Weights of a small image classifier: trained on microscope photos of single blood and bone marrow cells.
Rows from block 3 of a small image classifier, named by matrix and row number. Rows with one number within an expert belong to one neuron, the router's apart. Each number is 500 + 25 x the weight over its row's rms, rounded and kept within 0 to 999. All counts start at 0. Numbers have three digits each. After the name is the row's rms in percent of the matrix's.
Before each expert's rows are labels from the 100 images, of 14848, where the router gives the expert most weight on average: "patch colour" is the nearest of a few named colours to the mean colour under the peak. Only what is clearly more common there than usual is listed. The data: microscope photos of single blood and bone marrow cells.
# router: router (model.blocks.3.mlp.router.weight, 16x128), inputs 0-63
# gate: expert gate (model.blocks.3.mlp.gate, 16x128x128), inputs 0-63
# up: expert up (model.blocks.3.mlp.up, 16x128x128), inputs 0-63
# down: expert down (model.blocks.3.mlp.down, 16x128x128, transposed), outputs 0-63

# expert 2
patch colour: blue; purple
router.2 106:482507517494504489507489484498463486457519485500502498515481501522493477491527504474548493464475498538503550511473522534507494500532512457509509462520470548522493504542516454501470530504542447
gate.0 108:549536487500419495529528485451513488544487522486486475494506480450508465488495509533504551508493520478520488504503537523519507518513467507454526538476467515507528514453447533460539504505467527
up.0 109:449450509492544504472463535556525502469519498472502504477528502522486538491484497470473467518525482505504469466514476473486487453451515498510482508525533460478458509545509491498473491495479473
down.0 103:511529516484511470483489504497426552506482484547487524490511477472483497462519484530457485510499545493484472531476522484482523538504485519490482507473552460507482543491516480510527502484472519
gate.1 095:472489458500508532496471495474474533513512480513489506516481495567431505514536495479549467447523490484514504486510500497521526529513447490528487519521463494529523474527512503531502474522512552
up.1 097:484507479534493511497442511482512510563485508538526508483477520479488439522518446492530495538488493496519466570481494507521495506519503473486470518543487527513519501487506539528512559519517489
down.1 096:503488488515484497523554473519498521498535507514525467480491472492522523500470506529517486473541530502479481506460510523505518513535455468488521492488462492474517468523565515524490515505472493
gate.2 097:527486495489493499513511470515479476484490449475482531495495506476509536488500483497491512475467503521453498497486523531482488454513489489509478539451526536491538569500512504491468512498529510
up.2 103:518535501566497481500508502505522522505502533525538505497490532499493467488467464543470529527505536491501470562502436487477534529521467501493487499498508473515479439486503518508535471493469479
down.2 100:499481494473518522509440504487452493488512498482485507517544457541508491474505512485528478523508506495567505475513525511496462489507491482473488500545551472491469484498530527478457530501482473
gate.3 085:445495492504519519520494506492499492466503499513499491523536503506525467474499469512542485525467487543516529500481466551474516499493541484506481466515462515524493478532509471494454531497508446
up.3 079:445510490477515501540502489504480485470507516493512490514526507491516493492478441501536478507442485541504558482484489532481511506495541464493483469492450521521502489508498452507430491507496444
down.3 086:534509498474516563528517477501505495475518508541560522526489523451494532498469509481491517500508475503459477488491492515498526480484482468529477476466447514499503452517516436509489457504498480
gate.4 103:542513487516478487493478536484542542561508533524517504478517478516487499516491515538496555480498526464545460507517463461496499515509462511473507504483482487482490464456475500459534476543449503
up.4 111:518532485544492534531486508485501523542476477521536518515517463503467456507505515483509481511517531468489517557506489546511456457510459479488499508536510525463513480497493509526489529532475502
down.4 110:471469478500512514538467445506496469505506461472494531507472527492453467501471450475529509475445487494521520483554519478505508482491506467516466493520480513578516492532476482509452480464522516
gate.5 096:509468505458516493545490489495487493476524491510510491554521478550452496487517493487523500477466507521519536508511507512456485473539503453501522482505511549489449476496482476534448476491512441
up.5 093:538477488472510500486500527501509520514536527524513536526525461552483525506516532498487510477540497474509455523529499484569489476472452527517511516530510467472497467498521511514508467489487541
down.5 102:475472463486465517503477523511482537525499487458465474475525480565495508532488493491499515516466508463568467506496504452460463549502491441487506527530456531493516536481515521496505493495466510
gate.6 104:479526487465435504549504475512506470505517521564502461518469463465511508519520563500462495496542489469541508476518492464506502519519475493495474489500515490437549457482503485525510520523484500
up.6 107:514498506506488489521518458506472485479495461491511523529511526450537477464518509501477538541449519527490501507544485506522505482512473497498494504459519515439550526459521477525509489523509494
down.6 111:529419460528475477552502478493485537553501497509462518530533495505486482506521491523507536477485553512516477522516521484475470508538462514498494525466515518509484518442523532513521463490498527
gate.7 095:485512498493507534456479499516487491533464496496487490432496500471542510481545515462540469497536498471515479484490499455520516533477502527488503477516482504547527511512486518495539492515517544
up.7 103:525470505485475445549517503515509522490509499497473508532517508513471502508478474540477533489443508515506469499520500503473498501513496529502510552465517493464476542465488492470507494491495476
down.7 098:499489516463506529479472513484514510477535488556476503491538488497457506457519492509479515471517511496477484472507457497516465445543491498483513497489490470475473486544492476493495537478501473
gate.8 093:497494480486467490531460514497543503541445543500453534492487471494487503536505473510502505492497468482481475512524507480503479484504498508486468562525512467480497538480449516469505466516493544
up.8 074:466517487513517458515478507499504516514516502521495523483518528499521459502491459444545468492526486514498497538513450505524485542485493480468502544532471516513470512523499528497564521491507504
down.8 077:499539502517496554465470558520490492492497473526509488472515526520485497500459505523495515469470505501506496490494529469438482500504531481535537474513508487499492475537538498488529527469523476
gate.9 107:513547510494484496504509500482486477497541488508519484485525463467519495461520568500470505495548472478495522504464520490532509455515454535509506497480510484464518483503517496475509540519482478
up.9 096:529572512511488500504514496488473477508536481494521539505503512448506473456514521476482546506489531522485493516494531537521504450519509492515509512463500505458526504473531485482506503513504499
down.9 104:526462468504492482508543485474505516529531494509498512540520487491500488509479460483522494506487512505492456529466487508480485504510479500493499531451527538483475519475465467503564433507508536
gate.10 108:478490442464491501515504490521504503478507517478489495522510465501560499517491492489510463507504486512510496461533476528473458529521487496508498472551486518468501499502507512498472506558500489
up.10 110:478492460478491517521482462553503492494507527497502510539459472499541517518468494473496457491513497515493479455538489534451481514524507524510466463533465517481526495474517488517472497549495481
down.10 102:519518483470527495485545476505527505464538523510502481504439544491506542541476495551520496495491500555473485465472471496469511510506448512523490469485473538497541495478506524520484459519481479
gate.11 093:449523516501524469517502501484488480460505484473515477513519511473510487486481468496562481508458493533493563490484486547496475475490540485508509477482464536515511493516506453485465532490516467
up.11 092:467496523488504465536502479490499470436528505507539462509517539479514496489512462505524491519446494525487543495467461545475509466509532463481512458486466527504492507541498444515443515497518431
down.11 093:545525485494494520517543521505532474501504502557543516534499518415503497487483505492494510486534500503454474497486496512504532497512511518526484486444518501494508473524491446493521472487515500
gate.12 091:517523491528444477492502511515551541544526508512496502476517493460505495503497482532480517520502481485505461498480501487520490509515509510471522561496492509504513507489488512445532503528488512
up.12 097:553502531507496524497538510481497506460530469482467534485519503521516494505465529491465546532482522520523493515487517496437488509495474518495516505480535467473491517486501524481486480502472447
down.12 094:544481503505494504563560456530532486461489493527502490469479479479552516536522496548492479458482460488495504506495518481533522497514512501510497488485470517469510487468500504526472531497474456
gate.13 108:509507483507496517513474523483497562574484533527515522469502475523483479561536519524525512483509528486525454546511533520546479516491493491503514528534476520495529467494503517521529500523485508
up.13 120:494513492542504498503505505505495522490476487498501517489488549492493485510500420534495471486467507540460488505486457521499496497502504504503488552483463507507556501517504472503468490520494473
down.13 113:492510463521493542477482473548531495526502499529492502466502464508489538507508509490466460500530500497530470499514488467514504546543497495470480511495557495472516508488533490516506520542474477
gate.14 106:535504474524466510508499546502537520515506522517501477469507488516493498501459493534475575501535506471556483523529484479485482498517474540447520509479505520458520474470474507454517481531426488
up.14 081:570478476500480505506486484484492507506501489524484495475504489478533477520496545489499558513470549527539492519528491522483439481532463506459555518465501544468506517480489525531483502509494497
down.14 087:441464490445512525497526459530482497468515527478501530507498491475520510488476472497544503500496472494480508531491489479546488488488476485506495467516439522508539530511513498520533509477498516

# expert 13
patch colour: black; blue
router.13 105:487482519490505492485481515517502503558505534534514510471465502518474520499467529476495535500491520509509503491557500513497538510458498511532461466539500469499491442473520496516496481474457508
gate.0 105:491506480531507530490478501514492473515465486513544544493528516486539492465547495449498528500497506443478465549480487484529498474507465464496469490481514516494520518518503498507556497478472523
up.0 113:465508546540503503436497501518504519505447486502538513464465529496506519488513514462511523490507489463459503503457495483516519521472477475494474467493475502574511502525510467529534477465503531
down.0 105:474513468522512511497469527474452497506500525535509482462479504490468505516556525486483527484569510486496522518462503477516480496510482501514501498502482496515512433486491512463505505480492501
gate.1 086:500527513495512476491502543470529494562502514497531507460449497490503518525487512455456540470541503519475474520528498530517513487476535525499522487516481478482486494490503513504508447522501536
up.1 092:505497508469500531476504501491500488468539456485475481501492460522526547507481504433493488525517487483528524498470517489441489482495505496500479473503542511449516500533488504553482513520514494
down.1 090:510562485460524494508500520500493512508535522504470514479483525475528476552472462472521486525498472489454474510458491521531533517529518495481467537509487479494521540508532507507501523517519524
gate.2 101:468516503502440509482520510485495489506446510492513452458505528433528523503488504521512506488537478467487460455462489465512517555457484497494481465476449484507531488538509493497536471517475500
up.2 095:519508511489407499495519512520526486478473512523488467484515523468526537482487504551494541477474506474515490460483500454456527540473509508511500496443471501504460498506498488448544482481456465
down.2 095:488492486491506507489468524471483532476505484489495495526543502466465517452502465538501513485516574508508498516507514523494490475524518494553526503497504451492477500559486529481508528458486512
gate.3 096:533493498509513506491553470474503474490493485441496488509459486521465498534504507517494496466505469483471521462536495518509467470491470507472515507457500512502544501500483488536465445494517528
up.3 097:479463550513487464495488526539514509490526510469516477479529520476501486459467484497507506560445499533536500531487506478490527499508534483512523498485533492508441511491505469462512525478487471
down.3 097:522499513484474471463507542481492497511500500508481473511523502454480491491520524546453499510483528489508492569529532502498476507474548452435518532468506486469459526477472494478557478468501534
gate.4 110:545496468489493522499493511481529484498512463512533514474513486508509488533490483517492523491477438463556476514471515508504467481505530481492523520495507515467505497504486534519512530542490437
up.4 122:545522497471528524498497535479503487520518488533528524482506476513520532498477519482491531501508478454520488533471529502486519465462528516513476486528525482480505470489522541526520535504470485
down.4 116:546499500491521500496529515466490487491498500523461533542517510455538506518443502511506481548485523492518480505506521553480518482462525516513471543513535474547497507523500491488496474483503523
gate.5 090:471446518507480487462494519490516480500476500416463481485497535499505539489514501500519511481499486514474517429540474488493516517473487522506494520459514487524515488533486455444484470472521512
up.5 088:467515476546490504468481506539471528509454478535544496493516524442487468458498458458503493518486508524508519545533512550502481519478525469488479507488463525528525511530492513539558507475494481
down.5 092:521497450449520487509501480505513506525488495534506477505492473464536544519518544514453498518554471500539475455496550489508432501489483507495513521529506551507552518482533546491494492507493527
gate.6 082:504524522478472487471463528474515479523486510486450481465488517477453513506486491507491527477521537480514503496526512414466537526484507504497500493477512510484429497488486498505518488484478529
up.6 080:483544519495527503457488511479494458515514517477476487469476528470489529488486499470460492506578510515482545507498513438500514497466503529501462495513503477492463481518509480502523466531506549
down.6 090:494503493461466523500501510469476495508513486489513481493525490490525511484496510514520498525478518507456501476497506565508488464485510535577546483462453413521503491518488515521495510473498509
gate.7 107:500519503490533484515538491545496482493437516493483519536475523463535470521492510501483478492493509521465528467545526509494485469503520512516500496511498501451500512444501476491478517488518537
up.7 103:537541501505513501517541498512514485487458505502469505487473503455556503546500515516494461484524465476491525487477532509518483482459545503520472503519499476488531485484495518514498541487496551
down.7 099:468501497488494515515505514493540505451521452522501480495510459505497477512526520510512527472518448499512532510515526483509440451523529486516518498559515521508519486506484511534495563474505460
gate.8 093:544512482488510513502535505508506479475523449495471503483526497558506519513540512532466519469546429485518479494485495471466468503513485494481503544492511511486527516486485557484529475529479505
up.8 088:550511513514516514463513549480482526529474497512488489512500501527446481497512515486517510434528483481509478546522512483514481522498530528514475465540488502501478494477509512459519494540505532
down.8 088:516459471521507514512510511501477476536508500519466510495508521492532525489493470490498492520514514527508438483484465455465521550495447517505473519499535490496489552487533495520470442530521496
gate.9 106:457479521502528480518550457539505490450528503475539495499484541514531494486493520494470506527509484532458527468496460510541491463507483484494513485471480498506516492516507459516472488456519489
up.9 108:533498461521465497503490513478513508520521489535445499506497475486458505542520483521509481456499509495544455542487550480483494539532511482477517541518502527488439521480488498448529501538528495
down.9 111:488522481496526444520543505477523518530444517501513508490491527478523471500541463518541477508476506478495491518473482498519488495522481482486511532517507516513505534471463556519557495462518558
gate.10 100:528520463500492501489566444491536469471550472515491495518440528497481519493482501535507491476495456442497479460489524487500503497540498495482489519491508523514530537477478507547499490515547493
up.10 119:460484534532483473510456548477479532462474476481517485480567477506498476473521484490485519529486534535513533536476494522503449494485488478478532472470482510501452524522467482464521520508477463
down.10 116:522499489501516516533483494549504541562506496540487495483537486469498498496504526541479499538553521486494471526491537490535454521493486481434485503506498512471506499471487492500527514504463495
gate.11 099:497454512477513490500524538495499509467533520473479504517556518514497513491500507510517517499530525507537456499490459466555510521509454499515511522496515450512480507489512506465502484453485486
up.11 099:487531528522446468495507493491527471525460495518482432496430516487525484520481480487479506481487512534463543482495512538427529486498536505481465481510475508515522498487503481491494478517498498
down.11 102:496504509488486459544534468480492492428505490552512510511504523526485491495503455501520473480453462546482485471513484525458528498535498477492504521465513516467488519492510448517493485474503487
gate.12 101:502457522461497494500527491490531508464533520465474466503509483511469520513506502480543510444509441483493497521497505490529473467504466481501524509489534504464537489524501499517486502463498525
up.12 111:492462548487494445537528485511497475478511523427484482520524514491530517488477506526487508517483502544495528466518508486529515513502512532504525493470511466484456509476487485494478494481520475
down.12 110:470521523530485507478492523510520519472482529475529451479517485495452486522531525493486520491485499494472514531521478484551475511505505468514528472478474542512512476537477461508530531491477473
gate.13 085:473479505490490453489490483536476504511478510494510489506519535445516456484489471565485506523512500529509469482565490514519489499533494509497506498468479496464478506503524472490506512513494486
up.13 078:477512479511540502500500494491509474515506484493509524518511484523489527505552538494499481460536465479487489500461522428539502466499526528517495517528543485498505505439511545471519530493503543
down.13 082:510535495489488470525508465495515506497516511505538468483512498455483517493526511583493496502511515500493507491470478442552496499515512503427544524483467523483494532472500489504498476529469478
gate.14 102:506522543532462499465485533495462532517492514509508483487482570449479480499488452523531501485488533519518527556450520482508516537500523485476471497492498494531484494513526473490538543496504494
up.14 113:505533507500479528490499486470516467522470513501480458501475517499522486494479479465517499540529509496510526490534485521458491484479505520503487514499529477484510491488494516534487538497459523
down.14 122:508471538499474481497486542500541516500506547508498476519508510527464482494500518504463519506492540522520479502548487477476495492537477496458508506481528460443464493506492493472469526485484473

# expert 15
patch colour: white
router.15 089:505495506485463496525507480491576495498495540488436487537481509504525505511460469483462487512503516527484464464522472485481507534496445520516453509501544485454537509475476490501508472521454510
gate.0 085:472480514486491465510485546474519497464495549513536483528500509471490501496525465565458485457559511481484500535488479513518512490482512513502480466496472489519466516517509458503488496452458491
up.0 082:494496518485481456494513521459530505454482546510509517528497489465493464507493500540450462478548479478467499510486496511509511512487488496487474466488500496485467518467450495479496485457472499
down.0 085:487490544501518497464512471461507487470515482494512520531474486475521522470507453524502447445463543531499467516495495497496540482495560496543498453534496501530450540510514506540528518476538481
gate.1 112:481511501514519483461498510491502511518493484510472510477466502503472508522507451520516503449451501525497493530447528516495513515495582492501478495581478522505481511511492507495514513519548498
up.1 116:557524506475468519537500483512481478476531495503538512512538486507549520482503553459488511540546505476525518478526521505506481487524427505484517538451510490493544482496533523518486495484451484
down.1 106:482553536493479518497468533463515519496531532482455495509522480533497520477502498489470501507497503502507497487495465512511507497527497531562550521521508463523427497509526501468473537479478516
gate.2 083:505481525501523498470471467484508521487489532431551484502499520489493457473485463514523511507533505506533500519545509511514446470544504486469501495548469556551501493527524503483485518489474471
up.2 081:509503497514492455471509518503473474442531466529480535510489477556490547563489530477511501510480481495519512487562530519501489469475530479532482529518497451481498497481491457491514476492507498
down.2 089:479512525505507521489457520516525551514468526492484474514496513455440502454494495485495544489506540494560487520543523495507465502531495519485497454545481502510467480523489448432515502496493506
gate.3 098:505479514494459511474477474522512487490487510497489506467483472466519536535507504496514507488482432471519500466546535499491479492501561465501471499512504508476512480529495491462515538474485500
up.3 081:494490493507508468520486522495492534489486485488506502527480531531475467460502470512515528485504536517492521513468488499528472483536448504469547513476494528525469549480476495507540478507542485
down.3 087:477468513496492477532475559498500522502519524506467484496493459506521498526473523506531537509497499484527473508516513521466465521491525476526499463529474499503495486532496504493531518529444497
gate.4 083:487472527499460493440477495490502521498482485467472520468469469499506483522527495466511516461504487471508562504515535540489474483503518478505485492550464537503503473515464505499495529496524505
up.4 084:507498502528542522516517522544443483499501456485489536479557541518498493473524500481527501548532481536512506515527509514536464460481499473489538547492532486509473531507524522500484528480507492
down.4 088:504502534517490490454500509516509507476545498503500506478490447485478548516506569499483502507528467498542486484511518477547484499475487470493537517478510495456542475530513526501516539514514486
gate.5 100:496520526504474507510486541467540478506467533488464448478508534452473523490496498488535547536498513475510497453517482459456535506494500508471492525471489496497488476522499491444551476481470509
up.5 097:505472483509539496485508517493461532484520454513536548516494456556526457507514523497473480452512473516494515579485525549538467466501521481535529481512502508532494511509514488544467515470506470
down.5 099:472508474513497476454478516509496496548550504469450463460462511523518492538479522485537511490532483497496500505468521544488481481509487517548488482528447534507511495478492508480516510510496489
gate.6 103:463516505506481466473479500509454483516508468530504483470466496511510513541507487474504488486531503548563491494511551503509523514486529491491510493557491536477515494485555525512502496528544499
up.6 097:519508512516501552495470501472510513483554502474486498481500522513471512495536509501488497522516487434456521511480474520513487475507474491488503518477480511532500459530463472480496515488456457
down.6 099:506476475502549494483440521503516494547472480491460442535483507486484493461500513491505477544505521543537490498600505501508470478501485541476488492536556507486499447485481484475458499524508507
gate.7 095:485456530465468500499490531536498502473515513501558508483513507527489538497559517495511479503476506507499477511483501485537503486439492495540482437530478462536531474506546538535494539467452481
up.7 089:561453493460452507521477519494510522462501525487516507504497526506499528498512478486535528485462515508481491492514486490536492492486459499495489491497486482494523504468534532518509499481455467
down.7 095:513493517498530478508488481516484483504527484457503482551472525467514536493473478477490480500491519507530485533468507479478506510513536467557482423493515542575477489472491512524528522511527519
gate.8 092:454502521486445449483469493488503511474508501494508494467484493525483498541508494477494484455477493515520563463504537489489502511531555488503508507528493520515489504537464467471494545509536479
up.8 092:523479461532559562466490527496509521502504480478528519470491491466478506469497500539514522499510486488490455554509492524518463459486499466453501480514457522521480497537486493489484509488462470
down.8 087:506478510467471520496481545450529527477523496498528470477533491512487472494523476512506518530518504556489518530461510517539469484504503506517527520475461481482499498511519528473482533502455472
gate.9 095:488426478490491462469462497501468496466504497477490488509489510517503510502463447480492486494446533514502526490531506517453535472527505497523496495472509471486449503510527495477476500480522463
up.9 097:483502504500504545499510544496518515534475493521536488480491499504483506481518524485543560480508485472504481520508465447512493501502512490480519467513483528506546483517476508517534513501491546
down.9 104:507488523509462506474490531502503551471504514460488499539525484506455494515465488500482554470509473455519479477528529484487481543524471467531482503521515541491525495492522495463528510511512477
gate.10 109:492513520457443465513471498478496513523489545491497482518508467478514547476485469466532506445500517524514510471501530476474508500454530517520481491433487490520494483498530455531497468468489516
up.10 107:544506544498497497500494526449528479483526510516495493482509496531480495501490535518469491546514516502540493512546520498474494518452517497467501517536516507466515441511488539507498502531500482
down.10 102:524496514498474553554507512518520515487500494494444516528502489540525475505494481472485479452483532479512486560471515522479517541492534529529484500504530503527487481475464461530468480488530471
gate.11 105:415491531521510473490479485518506504529512516489492520507434523525495480536521463513493452446507488518492499522475502485548525504486524499514473497537516485537501504525481494507459513509569512
up.11 115:513560492502509499505480468476466486488504486517525491491537489468473503451530521509524525531540482475534522490514518486495500483512518466479528543499462557477496500507538524478560521490506503
down.11 108:491554482519513512528476495522507463516514511505472498516515509516504486562519538475483458512503479527516528470525446498497474514524479524549506485498536495510518437457463485508480468528513486
gate.12 093:522508514523502522507519521526538498505503520511475544505492520492517475515493486536459449510506499452450502537482468521544501523507477510525448518496495485496512485504449490486483539504483493
up.12 094:463467496446488487504485448539473521500479502481518486510505470511524545502517526456533507489502518521531499431511520467514479501497487501520516502495512510508508515498545557543503469525493525
down.12 096:512525476472490501459479512487483519493507463477512479465521500510501497508493520502526541507555473507504538486439550502487465447509510476522500495500504521533543480503531526486519516468474497
gate.13 107:527520490511473493477510540499508508490527503531473510541523481522446516561476550500474524447490491453502488503495520450467525522486505459523451518497511485477513492486488494496541480496476504
up.13 108:480501478503514480525483560497506510512493524516482491481519500506526488492525498506461507516517520506484468525525486468488476488446490528487506496503510492501501498481507487475528480502450521
down.13 105:498488502490512523489513521542533482466491456522519491475529503515470491526501473481525471529518447491513517508521506466525494521510556473470505485506505500531475517509462493511515531496477490
gate.14 103:492517518508478474456481488472504492498529510510528482470494479497494467525544524507466483469540442492524543483508520501517487494530542468446536525518512537544526433524557497491496495512504499
up.14 106:516491505514492509495491511524479462466509504465472508496495539511482530466476472498552525531456504477482494490566515476501532472450476514539507513497484461439472508515488487478517529443515490
down.14 102:538509466479510475498457510461527552522487487510481448488480437488489525516504527501533505492472485484508499499522547528523459462504512496468502490494483500524531517529481487513504531509497519

# expert 4
patch colour: purple
router.4 103:520510494539517468498479493499479515494472489518494528522500555530488445498519468497466490475482527527485505513545452533488496526533482479479480542490476529529496534502526530451527475483536478
gate.0 100:510498485511490556538505487505511495468563505476475495490485457539509515508501533463511491499525505499482504511519485487513478465538458516482498471537508496431536505517477511500425526543503482
up.0 096:484514474520512523526527469523491507501498470482479528537502518514496494478489480459512494500535540493467496535500464523512500472533416473504481541495523490493536555506530527515482502474518528
down.0 098:502542500526477481466509500548504483486486494497484524476478553464510515502497445502506539498446505472499471496487499499503516503511508507485458555503465495527541547473477460492529498479489495
gate.1 097:463484475494511463521461484524495511519501517493485514532436504540494462539514490496497477462500502543481515499521510541515506521505477472534484505558493513491508469491519485529487528494540502
up.1 095:473485505494512484511452484507475511497499505501518509515463468550486462523517502489493496472500491522482527524523505515542504511506510468544495496565487508505507468510515488516481554485498489
down.1 092:538502556448487486506483507447510492501480512514487488477496503483498497540537536486478497500528493483482461453494459480487502536498541509514513490492537507499502497551541510524484468515500477
gate.2 085:485516450523541529478464496504456482506487484523492531514526517511506465470496473517491495490529515532469504521476514518550517508490533462505468521523497513529526494476527533467528514457490517
up.2 084:517508514489457478539525513493555511529489519515523498511479517474475531527505503493507480515488525485509486494529458477446484496537476560476523491453495463482486500520464475520478463537523490
down.2 091:467508469530505521505510491512486515508541486455495496486518504502500517493478476532494482472462495507477539549483534552498508461497489515509518521504474476505515509435454463489515483498508506
gate.3 102:483515531469498484510476539500527514526506539491507487493480476495477508518507525482520523496516494481543532516509505467532480480492504478482499476570507524449454473467468495519509567510505498
up.3 100:510429516496464523482504499490518462499519480481498489468558502495532530480494510516485522514469486491501493469532462520493500482497495571502515498451506451487508501512476472464462471507471481
down.3 100:509500531478479471525503474490504507512437535542538473509526506496479471497507530503530511482535523484490523464493434481504510495545493502514527483488466517534510475524542492509482458501495494
gate.4 113:548535481519461518547520512493493474521529507530500502501502523489477490496502514550472503509552526497511476494478499485477526533520495521507483529461488461519489507470511505496517494481471507
up.4 115:460507531507499444473476521471523525540451538487542507485523510463517495472492469513488511521476491503461483464518447507482494483492490529507506481482473501509478505534500524451511480488475515
down.4 116:472507437494502467537496461505516484508511474483503484539465493499528515471496470546500476526486494511523517483502495524480483483487466531480521518499474502481531508465464495506486473531534521
gate.5 098:487467512481481482495513532472522534490504507513539473452497456516489500535495528524510481481510481520534501522490520486533462500457567475460556483517478544488486506508486468527490521527490490
up.5 102:472501482515531471469501529472489544543450517507517508469510517504475468500486499501503467472557495522518492525505502508543453544455553498508500498531486529549489505483540488505511511496515554
down.5 104:467500466530527499470493540496466505505493501455470513469486471538542499455502445555524490473443507499509499498472504520503492448480476529486541490553511497501442526480540524486519547500476506
gate.6 103:507497506473510529515517516522505484467524489482488506471517448537500538495522540518522519515511476484518479448528513506518468437526453491486532464542465529472495498513494517526476518538478477
up.6 112:468488545481476477486502517475536490492496559467487456476494511476537529526476500494508490497471495514512517470503488463486532508474523547490500487474495452499495465485477444506467492490472507
down.6 113:510518519525521493523533454469522506509502492504560502489474459466536537523515525484460481495524526508466519445491476510478493485500498517534507456462459496481499498550480498557485465521509496
gate.7 093:488504546504468518540492532459570491510519526475449463466452503489497510527536501518523508514468506485499516489514477480500521509504511514462503481554506498486465483516462527504485515503471487
up.7 088:479525527540507482544485512477527500545445486509476504463455531473532504532507493499476499484471519476476510508531472535480490522517506553507491461510468474515519528477475460493506491480499525
down.7 092:541461539489467492526543474468531500482512527457477455516494482493560480490494485500524523485467504519554478550553497508520514471495503528449522469489489514469473508496469500504476526535483474
gate.8 105:506522510494490500516503560496505528521508482499491486491516474534498503505481541483497501500531503485504521528509480481488464502528510514501516456498516476442462484495463459505496497527504523
up.8 105:499510536541506498482460539518477539542460484521512535491535523537509471493516486446519524491507524484484530531524440526489467514502513509503489484485505465501494516525517483488551500514509511
down.8 097:511494491488504514509507494520500546474512472504542509497507453510490548504501522535476533489493460464501493512482505513527466476543452440487480491507467510447523508522504507491483513502484502
gate.9 101:475513464470501464489525478491497455493540515490516507511513481516510491488505519483471487502501487516487520447473474514515509485493519464548540489522505491485464506432489475475494471488498491
up.9 092:486496452488508493477499453509472444479555464503514525473498463501492477478497525526491495513495479522513506445480510505494515488501526438504542509498480526533497512481526504473474477490517456
down.9 098:497501530467480443511480501493497453527481512471506478523519481477511541468539503498466521519433517509474541456514472518464491481479489510521517465468512516519487524507473498467501453474505522
gate.10 092:492513543486499496495470534517532516482518543489516468490515479521477512499467499528518519504465469510534499502485517472484499492483544522469505444538486522530469456474481465482515513484446499
up.10 097:519537478522523495454481523505475542492497477499527541516494455516465482495522488524514539438459481483520436526496544504516478503503538466512509507531486546523490530489515511492507516506501507
down.10 104:490528490524507490472508492492526500511517491484476522522485453479508532501534461565490479499475473477501468523509566507496481483487525482482481531523551507463530522491479516512541502533509562
gate.11 111:515497543472492472496547495467498522525492505492525480471488524486504517495507490517563478473486499480498543526442500473531509510482500485486523488504480531515466518518485539553508485471520528
up.11 117:506499522480511449445517509471466540496472508502548499512488530500470477488492478506528499434521520511464509553477493505510515519483506481503510504508455534521461521508534513529543487456533533
down.11 111:508512486506494471500569495502483497469557515481522494499496487507518521475493506574484495516497480502518503508458550524532493487502497486486519538501476495500511515452499479481510490509502485
gate.12 094:505466512485505502498506482508487425410542460488468504504473488492542527515507486454512524486440511536489558474501499514494511506515507505478476493489511476494497516497482484531468467485528478
up.12 093:478494538480499512524521526497509534496497535471530495494533477500483535484499518553503478569515495453498484499452502465515514461443503504499527496501544501488501472518505526516495507469460510
down.12 095:491475491488521483471527486494488508514501504511548517493521499453525525489503482524501522463552463491464481501464531479539497453500501509463498509442508488510485541456460517525529465487505522
gate.13 088:471447549459457502490485502508530496478524524492518470492459489481471517555499536486503500467538466458539493491513546472531504521484513492478495487552478507512467488512469487516479505490498473
up.13 080:512496484485508470485513529476519519525500508492491508562522487519512502499534521465468495501521510523476486501501495514470475466491442514505468532510576488468508522430487536501512485490498552
down.13 080:469496520497466508545475485551474534464531539505461481493496502511521512556481516460533487483484499516507518480477479516461515507528501479517481501540500501545518508505545469537495498504457462
gate.14 102:519505484499486481509504496484545481552507522547502484513474513466559506532474496494461496525542520468498466522519471490515520489524484560481492508487484445484469517507496499493527490531522507
up.14 109:497507455528503495517485493517487493545477495540495530539504511510529477514487482480461458518538531497475472509529453518491499523503464548514477526487518440524477514503511487486510470495509533
down.14 106:494534510520564467519515530511528516498501503463514508491511543494493466534507527486504525510527475492491525465495517521497460474492509463490477498486451499513526520477458467430480452480513513